config = dict(
    dataset='synthesized solo parts of chorales (CocoChorales)',
    time_shift_ms=50,
    num_classes=13,
    shared_expert=True,
    lr=0.0021,
)
Rows from block 4 of a small sound classifier, named by matrix and row number. Rows with one number within an expert belong to one neuron, the router's apart. Each number is 500 + 40 x the weight over its row's rms, rounded and kept within 0 to 999. All counts start at 0. Numbers have three digits each. After the name is the row's rms in percent of the matrix's.
After each expert's rows are labels from the 100 clips, of 14848, where the router gives the expert most weight on average: "responds to" is what is common among them; "band" is the frequency band that holds the peak. Only what is clearly more common there than usual is listed. The data: synthesized solo parts of chorales (CocoChorales). In brackets: how many of the 100.
# router: router (model.blocks.4.mlp.router.weight, 8x192), inputs 39-77
# up: expert up (model.blocks.4.mlp.up, 8x192x192), inputs 39-77
# down: expert down (model.blocks.4.mlp.down, 8x192x192, transposed), outputs 39-77

# expert 0
router.0 101:562438463468449547497520497569490472515499525462495496445466532547520513512503487419506492429465486500522465461501451
up.9 099:545478518474439480557498461454425451503495514523541486601571492513554555412541481521434516514491535569485527468508538
down.9 091:472496515550503472500494463572528444562576499492495501573457492502565526459463536539531511593510553483542449559507472
up.10 076:556538530523484450557503483502536419539526465514498485514511447491485500524435504551500487515496470492505467528609462
down.10 067:497519517512582496433531506443461506490579518525520473514519515461440464529494474466449484444448485577488569503492560
up.11 127:555488495473500486467503504457533452543518529456528576505524476492416510527503487517506577530522560509478494569487462
down.11 132:540485484416535469500561522460492493522455517576569512564467457446479451497486506466517558475544540504452546495524510
up.12 094:497495518562471536504477458495527501499502526488424571442549488518452520487513502475529545462459466503543457537614477
down.12 088:502552466453516411460442475463485527488458474511549588480439476464529437495560433456468493524496425532496518495486550
up.13 102:506540446508507541574476505565510518523556442499505433514517506427582493457485486474481493440493501499551505482659505
down.13 105:502455486437558562538474500477476483472490482510493539484473471443534476542501545464516515426551481444471505453559521
up.14 121:516467506546468442563449445414430383564536496471531463554534521521559514427494506536422562489486481539527511418509518
down.14 122:447411523549569473489518466465524477485484514532550499559512456473535518446490542544458584563490530475569456483474508
up.15 102:549559502433503489501432492513560487506564489503505460482505456536548479531458473512512515417490471540542493501554479
down.15 109:483468492441511526505480538493503479513468477552548486484463482461513454512545507489534489460508500434455496472477500
up.16 121:536455500504548447530486483473498408551513500531587428547518448534486494482487484527471562500463509527516564466464468
down.16 127:482445490516523470505494523432524504469469505566594473551505471465539511459500497590457559528502477516540475473465481
up.17 101:544522539469485489528529493452527469514484524473551502477508470514458480547528558517516537510511596478485517520505459
down.17 110:553480545433545501504558515450514495466516491556557510508445420420499473477490489456527566524567561517431523502501532
up.18 120:486467500500477408581509431460484458551551458488499476557449467482522506473502534487463542512473502477550513527489516
down.18 126:440456468557537467563534440563452465517565438511523526512445425443499474512473545500497514558492547464521513576532539
up.19 101:527546498466543600526567495540577476506498476489489480425458520552548533539528505478550426460471553461528456520545501
down.19 104:464480497420505477474485562499508456486414439494489495496523481530524444514515497450529524456474438474462451475450550
up.20 102:420564534495482541599552548517484527493549567466441524551435479472477564468506451467477523546511505564533454506547554
down.20 105:471518519544478595546579448546555524447521556460424417491532505550467537429449482542469473469489531471541448482562459
up.21 112:391532487519561453476488497477497524572542559476452555426463548504464531487482430505519473501452476585557506467523504
down.21 111:477513541573487437462527510483422541524464507537488517519500482485480479523518493508460519535462469506500543508469486
up.22 113:552545500468520463531401475507490505546550498534540468498530473481542503500463473531515528423522505524532472458579430
down.22 116:489443484463504571491455513501504487508442458550558494488464493458558475522563526512549461500517520440443508467498497
up.23 090:536495605528466410563468391499475418487474453521461551459501488489472562503453532515490546517525505523520449499524545
down.23 081:444421559574483455519496450519459497506551473478475553480531552486501489488440517556548469524549525425494528498423491
up.24 113:495500517534616513536515445499518449529472512516509453443506486566468466480434465502524579523471457511601441471495442
down.24 121:512487529487484498453449607430539556439413492492494462444553551556537505508513430537500422438498410533463461469472470
up.25 086:551575491511456515473454434459481563448499533585575460566517472518417477441445467486459450470518507513513519455577538
down.25 080:545477570549453418511429482506514485542431479605538517484512537439507447520507555493464480495518538513432523487584482
up.26 098:530561518465508524518438428501519542546543509524495509448528507483522503500492430515520506424546514505581470490598464
down.26 102:485432508424497555475478528514498442495463476538493505507498497486558460535559517545551511489490477403488467457473478
up.27 077:505501484539528510468462461473480554505480563567543513485583515557501520464566499452471508481496518502530508478571509
down.27 069:556486552522469467520437468492576496588457495576586506508478538468522488524474533487501510474530555436440512512562507
responds to: horn (100); note B4 (27); note C#5 (26)
band: 250 to 500 Hz (59)

# expert 7
router.7 107:487537488492511521463517540499474550509450541495499460577425473501473491501534465519466531488477472442510523444476539
up.28 111:517484482544462478537497536593450529453492472401520493564518569513529420452442528549551514489503503489486575502498434
down.28 109:479445517519488487496511464523474485494486474439492520512489433429551507475452518446535472526496485519466482511534531
up.29 130:512505486554465507524564558573497512496517483471475516506457507480493506514498544478506474471443510510482507407498441
down.29 132:519490536459539438492526491507467440536447512519535621507465495431516479495510546446513581499479535479528535511472493
up.30 112:549554542514487517548548493505526436474524499491510487509476556551474499464522513522469503473556606488537501445542526
down.30 109:545490492507533470555485497567474425545458503504512511537460467479549466448562481516504520563458544475478497488564455
up.31 104:446535483573527519530465521448585503520537532439517538442511492560451500490465512548603543505514480506492452439567489
down.31 103:528495528531464504494486509462469552470469479433408544431507503396510460447497514499508475515472477555482480477540510
up.32 074:502494498505475474569554470550453451606484526497496520476534524496508500521457537529527578447464573489562532444558438
down.32 055:488413537560528585492503515465460471519503491432478462457535552454554481458521522558519468559531514504483476511479476
up.33 079:465589471566498467521451454500498511632480491423455453461490565501483514553470633537509472477518542455478432457547558
down.33 072:520531518500455489519458498402529534484490501538458461485480493405421475464472476475494544476554480550546522530542523
up.34 069:511500552574507493558490443493528484480493498464489532451556569556461487495516518462474544509523521466499532411591474
down.34 058:494498516556490595524505474532535414492463495496515485517546462465478413443497513479507516547558523435567504458542527
up.35 113:590489511495506499527500485492554479444562523464503479496524570544508494498507504513470498460564611495532513402563492
down.35 116:517471501472494472530544525586443368481464460515484536558479454452524471423519529491553545575468518473499505487547448
up.36 128:530458493500479504506485423454575529471530538467527498518579558491528476473525532535476528442556638550544517415538450
down.36 133:526441505477504427485503492567486431499449464505558494550454501532524507506535510534531558538443534461431496486471460
up.37 124:497533478530493577527530464572563501498536496460504511570494543531497499532459545512508511468467534449485514390485452
down.37 124:467501555459550425499481471544465466509451471556511504486458436428603454505561493487518536569436445519472559527507503
up.38 071:570525543468489514526599530506510477537452578454467474479573510534510452533526543500528513514456549432512437442546450
down.38 059:487488573525439546529555511505484455524490491464463542454530494478563480508463519488525429535480528516463475465586513
up.39 093:538458481560542491555482453509578455482519446429493513475573522518488519493515486556440536485479530468567536481515500
down.39 089:514507454529476426527526508554516445471469459507440530534469480429507485499536489512524550520437505491527514465611487
up.40 121:519518497539594488526507438482597493525485503499531493550520486545442500525429466474502549472441502378476537482481463
down.40 126:470580465551511464496487401518453516513514525581536463501451499506539522517531567464537472475454423438534518475447508
up.41 099:566512467444521519540573516511533548576465486484551395488491546493474462514510491538456516466571563475542529495519439
down.41 101:493490444366577501486535573505567454465436495483554453559528476525554520520526483552476495583540489530510518598518505
up.42 075:497502458548516509535515546486506503493470528419580535480517472553546553513505488476444434495499506534465494457543455
down.42 065:472548476486485515468463483502511473492447490454495547497487443385477463560484497482432513520465448593582595532562469
up.43 106:522513503562568420571422456528492501433519427431527496494542536541516446471518451520535534526429545491541536488507443
down.43 110:542467484557473481497454455500470520552465458542474518469601495472524474471523520462562507516512476492532501478563515
up.44 109:472488519524525449504506477506544521495559481517500462477558467464491539468498454501522465505457486503525439513521466
down.44 107:457528506463466528503563450506477483484496571528540516487499480552544542570497564476404511452482482501469501484475506
up.45 109:444513554547480438466443461493491484528454486521484401450545495455528541595506503564474471411574490508477466448485499
down.45 117:593461507495510443514516493426458536508510485575486486433506498464442457585525496531468521444559548475489463495418483
up.46 108:519513435459511512568538532526571510486517449511484442549490502474493488493486536539539443500509537420502480551501487
down.46 113:422485501509490434472557571498501458510459496497564516567515491519552586579542526512486490527536487507424468528471511
responds to: double bass (100); note A3 (41); note G#3 (35)
band: 250 to 500 Hz (57)

# expert 4
router.4 113:498531490497422512552498466563519410531487558618585482537513521449511463415545537523456470543526524531533514451495505
up.9 111:526505541548476483511445456555448503505517528477494523473498483487449517464506549517541474513556497489491432483606520
down.9 114:477479500576529482530480523488566536477528519511491447448537537552558545473526422508500450469515440522450487558520441
up.10 083:576509551515468537568529540465561446486525561395416465480497432571491491538458441553496497456400503477506481522532471
down.10 080:487501499420554534420552513467554413465563539458477479505515403442524513570453581551526553546541488478484456476469554
up.11 100:490481451422505498482447564444478518511470509537525557475441451534414536511469411510515495475567479475513512498478441
down.11 103:543435469496503488504558577494464473472517452551545528495460462520525537462486530567466523502519491518486544523473504
up.12 102:580464517454510552565470525524464486484543481447493481511567582536485517552491563545536479491538540537481502416529534
down.12 101:487498485537521471588432496532576470529481544493510490466557514567559523482444492457547525523458464523465525502503419
up.13 087:516554529487572551554557486506562533481570520485480504455472482547561587532531505544445482490527501511547453494528538
down.13 080:443486504430580530456503481571575444504538521457465494554484501498561454488474559532592562587486475520524477497476534
up.14 087:434438520558513516525475475503530501488485465477510564533500501617539492471469522466537538491427510489470509511437451
down.14 083:532522528514503450497510507487506530493466494553444547501438517449484458547497564455494470602513586472515520501480482
up.15 095:583569501473506481563454478448516521460571495509502441485566517474468505528514466458516470428477536511579528460520570
down.15 098:494539555483491407473436460511556485545519397533554480576479576515522492498548546468544510485445545508561555474493528
up.16 106:560448532550471518554457509558463512444518463455490510512558551546480501532484528518574491496539548568439514442558507
down.16 103:489511523576510444574425486506522504534476528532504518444554513542588506513481490477534485548493478517441530513494404
up.17 122:476507432430468501486464588443495502510439461519525493506444466515469569481471522474527440418500464529532524456461484
down.17 125:519442448481493496534493547475505430505498424539564487528479470529553540510487500549478497507476496476481566522512485
up.18 075:496545549496606507573456454511492471509545499540541516480495523613489513510480485488582578493455471459500516524496479
down.18 070:576489505565389444522455506465509541456487493529482519519519527484479458516465557480459463450509533546492535538478462
up.19 092:582491488451514496514506555448475467509505414528534475475451464505489523516544468497542425391547511540504529429548513
down.19 096:481476507490499470511444518456527461518508505546539482479536507543602515493495498535550461512568470497468531498506536
up.20 111:466547452458510541449468554504524559535522470501510490523481506519505563541481502461478469417488478457562499458503449
down.20 115:525453407468489574512558583548529438459498467478547485565443506562489534493476464574495511532414481482500556553529472
up.21 136:459573453465527566454481551497536519537517506496500475525479525536495564532460519467471462424484501483546494442510461
down.21 138:524494412479485555494550578552514443440480498451508501571441479561493573477453447574491504516430502459508552537504472
up.22 096:454545492498585543583501490487493526466562493497484507453521442480551589611540495519467451525537473496566474524519503
down.22 086:487507547472487543480591490540491454520497533423437481542496508497552472485427553551555527536476485469497491453475504
up.23 082:494556549482583477555468494491559541510518529454493521450461397595544532565520452535489461552466469536475496484536463
down.23 080:463506534428515538412533512506563526504487498414476495486452478434529440524528571560530503492496487463529426450504484
up.24 088:574511485448502570524503497481492498457515472498509483444458527495474490574489470476564481488536496514466513474503510
down.24 089:516454458499501507592485518525467450479465509515512567425534497561579507443479541514560513494517467461445524481481475
up.25 107:538508574570463454501551538451450562467500394482491444502482484474480466492494485491582426505504473524482484588488589
down.25 107:480489545530496427489508511505500503491527471551477518508422564500518537520531509502500445546541450495519541537520502
up.26 081:499504479533504510579532457497520552522538450481470464512561548470510511490457524528509519490511540484523458520476509
down.26 075:438502515491503529488498498576515475462461518484445503477466522507556504442480464501561497617460441477523553521396503
up.27 101:512521491516506537524516510461511513512558542493468493489501551527507505494499458465461561507476553537600492564619489
down.27 099:517494503544495431507396478509525538537436466530526465577489588574456500484600512469496516509411530477565514523480469
responds to: tuba (100); note A#3 (48); note C4 (46); note G#3 (35)
band: 1000 to 2000 Hz (78)

# expert 3
router.3 099:541555497508459500503512519499488510555480490438564536487488533503440509491434496428554439442479429508499532464576488
up.28 098:486591587511567476528564531484471512573513486519513507483452528470455553481478453529497509516443503543582553481496488
down.28 109:447541468446575524488518578524542538538491516562541464459507481562438585477416487552493519437455464458486577492495465
up.29 096:452461527552595535541587476446549503482641559520502490466524451499489459489560491490475491522525515532491495414516541
down.29 089:513511544522581428516492404557482476480560504514566530502526503452524438506478477470487460481540486569519510425567495
up.30 081:497506464445473495571496470493494493520468520508536534486448495575544514527496485480467528499474478464541522566530475
down.30 069:463486422522528510489443492508523450472462534493482521513482476505622554561545516503479512565542482516485490514503455
up.31 109:435485491482530488472510487495510575512531518476448464522460552553551513496535581455503508516486514444507487494455572
down.31 100:553509517419476464466542502527522461570429411464497490521466493462521506517411549437491457506510550444529472604544522
up.32 129:573586533483508433490546447508482456644525492542514500499532491449461507443446508504527530462479506467508514501556525
down.32 136:466515485442535520434512537516510539487457502549498515481443493516422544510461528542499533526411493473418545519461521
up.33 099:541524529474518532425491479504520502536572495550438466517426531520551539566556547486501492519543528460504498484476565
down.33 098:517544500456511508445516561495545437538492423516521469515464488508530527568523493534453409537544551492530437579506559
up.34 139:488537581554477494549536466453553507611579523563539546498530469517470453485491507513493519516527493507496507524480436
down.34 146:545466552508465443507511473513561530604525517511532548471482513453545505487529538455521462552590480571557538528497491
up.35 098:530414497459449526507477494482483497431460507505448487434505534478564557490550517471479506541509390471494514528494529
down.35 088:471519486535421500518470466512418480423520450551541516504490502404540417532510527485447450494538504548522488488540527
up.36 118:468422487473493466488443539460494469408438484490432474498483522519576513522527506489520526524500399515486536529413519
down.36 110:548549527509473483530517450479508540465487485527572495499525467416548419475471509458460469476545460542508541453513497
up.37 098:488524476499493452508507475491471524502529520454504497540458535533500460457539583465545481475441523460483493479540486
down.37 088:539492514431457458484500492556509455542377445397470441493509461451554489535459546479537485490543559502530431563555483
up.38 063:513474508517569491502538484439485506519558525557451488498497527485510461477525513512440594484491509507525524534436490
down.38 056:493463490458395574471493505520452500484517512460483570585527551540605549474564514462478451506580481434414500532429485
up.39 070:507558559555578481538512468478507519503545491532466438515470405513438534409459527517501597532431518495548454520522535
down.39 071:535449418449481497387535548474532470503442486497469458473490506474491565476518524549521506476478534412521474497541426
up.40 101:487461493539526509518531466413524490478500544559429418496449444559475551477569539505490505511488482456531475526548557
down.40 083:536520515509488513487430446479511511469524461537521481493533544475547463444465479529496466476529516480558534473502437
up.41 087:485487531477492521486599530487520563492489646450467411460494524529492448472552510437504475483497555490444426441515532
down.41 079:554465494534442497522529501540485437469481570561448515501504489576480495454490551494560538556526558459412466429444472
up.42 084:536416548455483492455516496538488446452477524516526500526511491475456410473591494461502506518494593491467542425484439
down.42 082:487438500501485489543486463507465434542500512534498551500504483464514493467552582453564571492545549405479447416458491
up.43 089:437529503529606560563590548490508566508509522492495432521487499517520536480443428507552526481475490500594499504488512
down.43 093:491500501462577538530566618561543490507475520533474483483475458567414632490386464594492498451479537441481548494519468
up.44 084:506505578643505465509493441466518499461527451539442451568455508508487456418477533494460482512466536521525425515591558
down.44 081:571526487517477452455526471451542524587562493576542539443520532482535522562523515458502488536533562485574503483559543
up.45 082:525590504465523483485479485561527554475555545544505456514551462542472461451550488482510460518464544517508520440559444
down.45 076:509456456479433543493504463569472393518507474504472477510521493453615492421564538508558458535484507394446491445512449
up.46 102:529537515458514398499457474463465444550508517509481496490524570424521535456537499490481512465508487507514510504563492
down.46 111:444514499427488517460518547487501546440433527512497520521486450475429448522437547557491474482466447515396525521469498
responds to: trombone (100); note D4 (58); note E4 (33); note D#4 (33)
band: 250 to 500 Hz (71)

# expert 2
router.2 096:441518506524528549480468423536529494500542479415464534535480516503472464483421490577467453493511460471482427486493529
up.28 130:509501482500556442464550447553492483553549440563522471435445498507518520495518512537505512489490475468556450554563540
down.28 140:531425509526591505480457447478510544484448456516529442421516500529535456478539466506536460538493472492529466505482505
up.29 107:549545588518465500460486531512482484447447556489472501463486423507522588520579389601515481539519554561480467519516471
down.29 115:481464431551554587496450617490528457444542508509487467528479519526519483442503487499487471508457471502458495519508539
up.30 117:432530534464541515496585458521526507491515557513492441488493561515603476497478529458494481420536532448536466459491501
down.30 120:562455471439467513487536507465499442485485510570565486601464457477496515484441481490460550504493499467457519541463507
up.31 075:524555504490455527476498493515507494562443476455453518530542569523462493480433524506571497470505523416501473475536476
down.31 062:486467497499405461508465498560522493460472441431552515548533580590604451467424509466519421455543468518480461552520505
up.32 110:504515464503502485506498490525470483588539459502546478525443464404462486567428501511492510392421548444512521453492491
down.32 112:561505478476480496459493564512436462498417551449503541499499434417523460459529475497454530533462465518478494482490483
up.33 101:531594539523486489558484527500510453513532558532505448527527480493446536597552503561493480497444605535485510512529447
down.33 101:466519518506577532503522557482560468528535510421502491514514502497496445530526535523538524548495523472442463495487596
up.34 100:549513551518484517507476496439547540450479586506441500491508466493460511486540403564597498534506487596528452506515460
down.34 095:500497471510555531507459558515502440413548489510493488493461540531521494446473514493455432527474486488510543500518556
up.35 065:527551460424489493545457492520493488522511542491468523519522502517452574416536519496499486490489511499554519476571512
down.35 044:471476437546523440445455547497494525547490518573558441395538479478482398476564527504473490566527478520522519555518541
up.36 076:547561466460467559479476562413465541600476510463460457461575577536473560592528553535468479412554535504537480469551449
down.36 077:499429441516511486449444488486494532471504464557489482446473439473481477533511528526480468568477445505411538514405558
up.37 120:483490595495532443483575452501535483534484476623539563474499517455464538523504544539569606527541538473540469504516535
down.37 126:505381505523582442483511387496547507544528418542556495517479527482521549501508508468521493523497516465514444509464514
up.38 103:471481594509559458578495472426495499579502530516495546521512492510517481532509496482466559477525496532517527477519453
down.38 102:498450525448465423467541508502493452557368526544513509531542548511576507490482506472538513514492490542469524473539484
up.39 070:537515496471470537555509521472470450524505462472527434469525507563447521522543469506560503502477515457526520551535473
down.39 051:476486508433504513463493557516523503483414479474510515509526410488535500505527493509516471512527491491485512540590570
up.40 095:474539479518530461553496416548546449538535546517465522487527502512478460532507539497530550427455528463486515384507495
down.40 092:566468528483437536522577502545458419502468487426488509583564505492579523483494552494503525501500532505410517446492491
up.41 124:468505558493579494524532451524497533471573557511481462466531547512582480504530511453552488440501551509522486457525482
down.41 136:512494524494495529509532479438500454484532557559579494527470454459478476509471500511472512500552584475508567499482523
up.42 089:540537490489486538491531597466524494563416560532511494538571521517415506459462460539513482519494547525541522506522454
down.42 084:532545510416475479460478601468470594509353527502498498454504525488472477534451456507425517497497520486472541538447473
up.43 070:499529558464543512562478430483542473513528556472506501494464462499539523482493508508539552506558462520557438535516444
down.43 058:505485428429456549536475465534425526461550522544517464527426438537458472485470513507470441445486473473518493460469527
up.44 091:517513477451473536455483488445468522515465515498454466491555557537516569533517510491509444435509458507534406481541520
down.44 085:500561443507502457486515480451444512442441491527509497542480460503440542482464497420460540476509479544524592525396521
up.45 081:544547459523485508569545540556473423524473522464495477506470498539448555456528506500519494460406464490520497496530476
down.45 068:490495466419519403453469541524486556501383430578561493512476459499473476492501463484464480486514488565517556552485526
up.46 095:520548503505496497519559536536442478543511487558533487503496485471497534484393494493468550463469536473531502413524433
down.46 096:523544499487508453516566550483497441495472534558550505570525450467468465558480509452473552520417475570484532434535526
responds to: clarinet (100); note D#4 (44); note B3 (43); note C4 (43)
band: 4000 to 8000 Hz (95)

# expert 1
router.1 101:428552516549479461495492557456505464496511487520489524460494521475620488617563542514407492532485471494506488538503493
up.9 106:441481491494557469447440446563484446443524428502472507406514606514501525496516566497485541454486520483535471452490564
down.9 104:527518524466493507529508503460491655507420581514540502527466493472470489468466444522534502492564482540509517467501427
up.10 072:485521466532499493488474391547479589538561523480499444491531425474509496435483539502556440491489485507538441474590490
down.10 060:514467424526523474521498491472502543435489528525486443563492468502466444434524501483508540509451424501545553553414454
up.11 090:556571501470479500455513515523454560467494477488532435474494531471523458496473503492532423487564560612556519496534413
down.11 084:511499514511570459490505489473510502474482540552487528442441508442461434574572535441464540545465507467522586482393537
up.12 099:481515468465478517479471474481509512535511384482513511555494577504544452499459495468489525403500507520493491539523473
down.12 096:518442568516516420496451519474534494473468516574500470516471496455515522474590480469487546476489503521474501461423428
up.13 101:529488506496531459491462509516448464544482558491502479478527491529525512444486526515507560493466481516496458492515453
down.13 100:608541522515467457540495465529428445530498508579512504529510536510529535478437460431479473478506500533418506558498509
up.14 085:490510492434494558485511454626502488544528473492508492577459543493550506477409568488517548434510439419513497486493489
down.14 083:484449479512452495490481457584477498452530413512469505549425501442538489500469528457525514385506484531433452545465548
up.15 075:560532443483470539509492512500499512598533464505538506551491475496515516483453493520518412419530502445473520495532530
down.15 065:516536468472466469479408497465548546506484434491516481548534478449495474503483519524530507441491478525537416503550517
up.16 103:465500476477475476464455509473491490504554489455507636611448420508496559426514464481525508511483529521469519522484476
down.16 106:459446477534498459481562482517411456507489496485424547500527451444486551508414519529449583529539464497542483498497495
up.17 104:512545597485493508492491462515480482536522460552476498509524513452460479499446567556551565515492531538501494492503533
down.17 111:457520523537474527495461525512535472483542491565519466534512511499475481515489483488521489523516548476477535570433503
up.18 106:512534504508528576545533465489519535479617549466508483465494498478517425507482501452481417491544531533521466422545546
down.18 108:412469455453572535566528486476482498443530547479596570439446430441590466509470525456461510506539493572513572499491493
up.19 071:504560491516492507536523495519441428588568473437460532522472491537476510487506508485501487514418498519469401507536538
down.19 070:488420550508500507496509545488525453471526493444519481504523521442523508499506482557507493506437488468456501540484550
up.20 094:515527452515487508460542406536518528539604545490473499412462454498524500464509486528563440473570527458527396463629532
down.20 095:535552402506489572492464483518492490444527547445471446510497429488506483413459507516483513504430380538581486472500453
up.21 124:547478486463566529493470464535506460549516583518539512544466458557501498420453416490534586509548480463544538549499437
down.21 122:489503512462533463498567520395512551544500551479514529442529431477518488466481442456443503546600453556559566522438494
up.22 073:545494425553500446486465455478494496508573491545521492520511444544536490416510460524551503443501493446511466460590453
down.22 065:570551512529478585542524519563538523475462558498447464512508513577438556413452458496485431505456541542477508488491438
up.23 101:455557502500459502445463529476476522541509466496508555562482495470527480469441494496522513445504489523487450456475476
down.23 101:502505473458543487420565480462458475527482518444497495510471379441496494474508492541427565549480426598479501506471539
up.24 097:484492516522516538545507510529477522474516448487507563499486455488468494550434565445485580482490516560479430522501551
down.24 095:468454577480491509468528490569543423505551464481536519553503483507549451482458500536523517531505537506459460529563527
up.25 081:423522432467519533548522471560538483624542498410601520520523572537480483503379527484547522412512505437494532455507501
down.25 080:496499497415435551470527522541412441421515425450509496583552419471462528514489506519495441465529444535473475502477541
up.26 087:444476560496503391495492444509491525519485411475505487557505481494446492475438452493548499432496489463426526539494561
down.26 080:542419553500469443442479471508489487443446491548537537506565500537475480534550504514453576525461490531493501483462545
up.27 101:458473455422521417494519485460516509520464442465504493520543567507513555491450441472503571373505480552486493496505518
down.27 106:537391563519409542494487572473502485421446494584458537503477551492482532504510530552489554492502519459494445462422471
responds to: flute (94); note D#5 (48); note E5 (47)
band: 1000 to 2000 Hz (57)

# expert 5
router.5 085:558590485488464457459530503501492540500450445506475453553487414492475497527424557488586499510511481485460459536438495
up.28 110:591453513500500481487515496459562484453469513540482472523529507536519540521515463584436571468529588512490503499520479
down.28 099:503550518498475518520633513490465446482492603467470543447473550499496513544526548527438571507464537505578514424559538
up.29 123:529533480491483438438452512544460501486494510582474498426454586470477538502502544536471481456540539432484521508491493
down.29 119:511536473477509531490542526543511418566495546461456544461489557587435477560494469443464424485504500477555523472559497
up.30 095:520585543510461493457553540494471569612490486456510455537522449467461484527446521476594546508469418496492425509512559
down.30 115:522432501509510491456526554540466491480409454559533576503493527476470471487453502542516506486502506490408447558384521
up.31 108:454526501498600455498532504570471514502504567497548469361491455525572525477541479534482440535495444513513464509519479
down.31 099:437471513483568496501444471552550453552493521532443426446442542488600475496558468531512492521472434477546553462561473
up.32 082:497487534448494516471520488474553556632476491388491491520535506469492460508473502498533533450482443497481455520473504
down.32 099:529427548477547447460481614486508517501386463544520581513503515461542486483467548528477507502517452470408475558359518
up.33 103:460466458506493559550461539488449488502510502431454627463462514528534475469521449487532568542515425540509526496490472
down.33 098:480488501485509522528491472519460516596548490383478510469540491503540474485490542483484514458568476513506490511521478
up.34 086:466434529495573509526547518480538529612508514351538513499500497423511482523505506478565605451474485485534473487509537
down.34 094:529461531523523481455431562454516524474391469576588566475502522439515442540513496508488466506551486541451533538346526
up.35 094:546592528526459511481577537477444579593496495484519470549535507457426476499444490461571563505485459516516417544497579
down.35 110:561469467531511512466501532526502475457458449548518580507479550483442455481466496510523472487525495527387463550419516
up.36 099:409430508472565418467434438496510477500502464475485598431451505463567537493543549547525544513480469466517523488523510
down.36 095:522493532561470532557516561469476428437459537469476465433550485522519459510543479475474501464488482528525496414489467
up.37 081:476446497458477454522498521538481487561505517435524563430494555526471525540502511494513484413448501499479544495536495
down.37 073:451487528472508474489487483457470568508493507470540478477450496416489491533531528514497533510494486523502496452555504
up.38 100:488464550536497463516430440505545472546539524478500547404492514549480490518565496553489510470535535468493478501499502
down.38 099:540479547475496439512518489520464421540535511577535527492485440412446479528505477480532505498517522539457519451543533
up.39 070:478501476473477532537476531477481433484496541616515539483498432452535580561550452520445519528510448587550476430508514
down.39 059:520496503495499481491507496460531597528518515494460493471480489513423496503529510543448504470527460479510461478488494
up.40 106:578551526531472509495555525478542536578482503461455466600488452482490547475409480487522598478502485511509414544531486
down.40 119:588456477525460490494463584458519481454424508580560568532484526476447473499458545529496545504520523503421475573416529
up.41 102:494501492523576489459484467483539484545478530536526528526460522532491547475468506558489594470427477493561560519474500
down.41 094:503531459547533556575551458510485504518547587464454485480450467507453465522516490538456514474415508440561525424536468
up.42 110:593586569519465427508602537520473506546465499524502458543477453458465512532404505453512545474459530527499417507494513
down.42 123:575500461515484514476517538524478467485486514575523596526470535502441453480455460524457484491485517478441483515440481
up.43 085:456515498473474485463508516476468482549491499463559524530519575507533512470484498502483409439540505535479455428520519
down.43 082:521510561442514458432528556508519501511461436491508474532474543480560558466354564505495465482424462490497483567496501
up.44 092:428422484544538433515431438488529484507509514472524577442500557460520495452520484511512545508448509523503531463507488
down.44 084:529533525500472526489537542485492477454478535453482484407488441492517434499564459472495476484454469500455476442504543
up.45 080:393447467491525449504437455477446481497507485517489560443485552524565511507589502538470526534537498517518571459518509
down.45 072:504499535498576523507459523534461464460484544463547477439534421500571477500551507508523527486449516473491484398456480
up.46 099:471609454501483459517566553429431552540456562518492517504530562511455506472458500458510562490573446601520491492509501
down.46 100:518476467545498500526516524565505439461492444499476548542451537550461484523477482497517452496494548461430420555454481
responds to: saxophone (100); note G#4 (31); note F4 (25)
band: 250 to 500 Hz (99)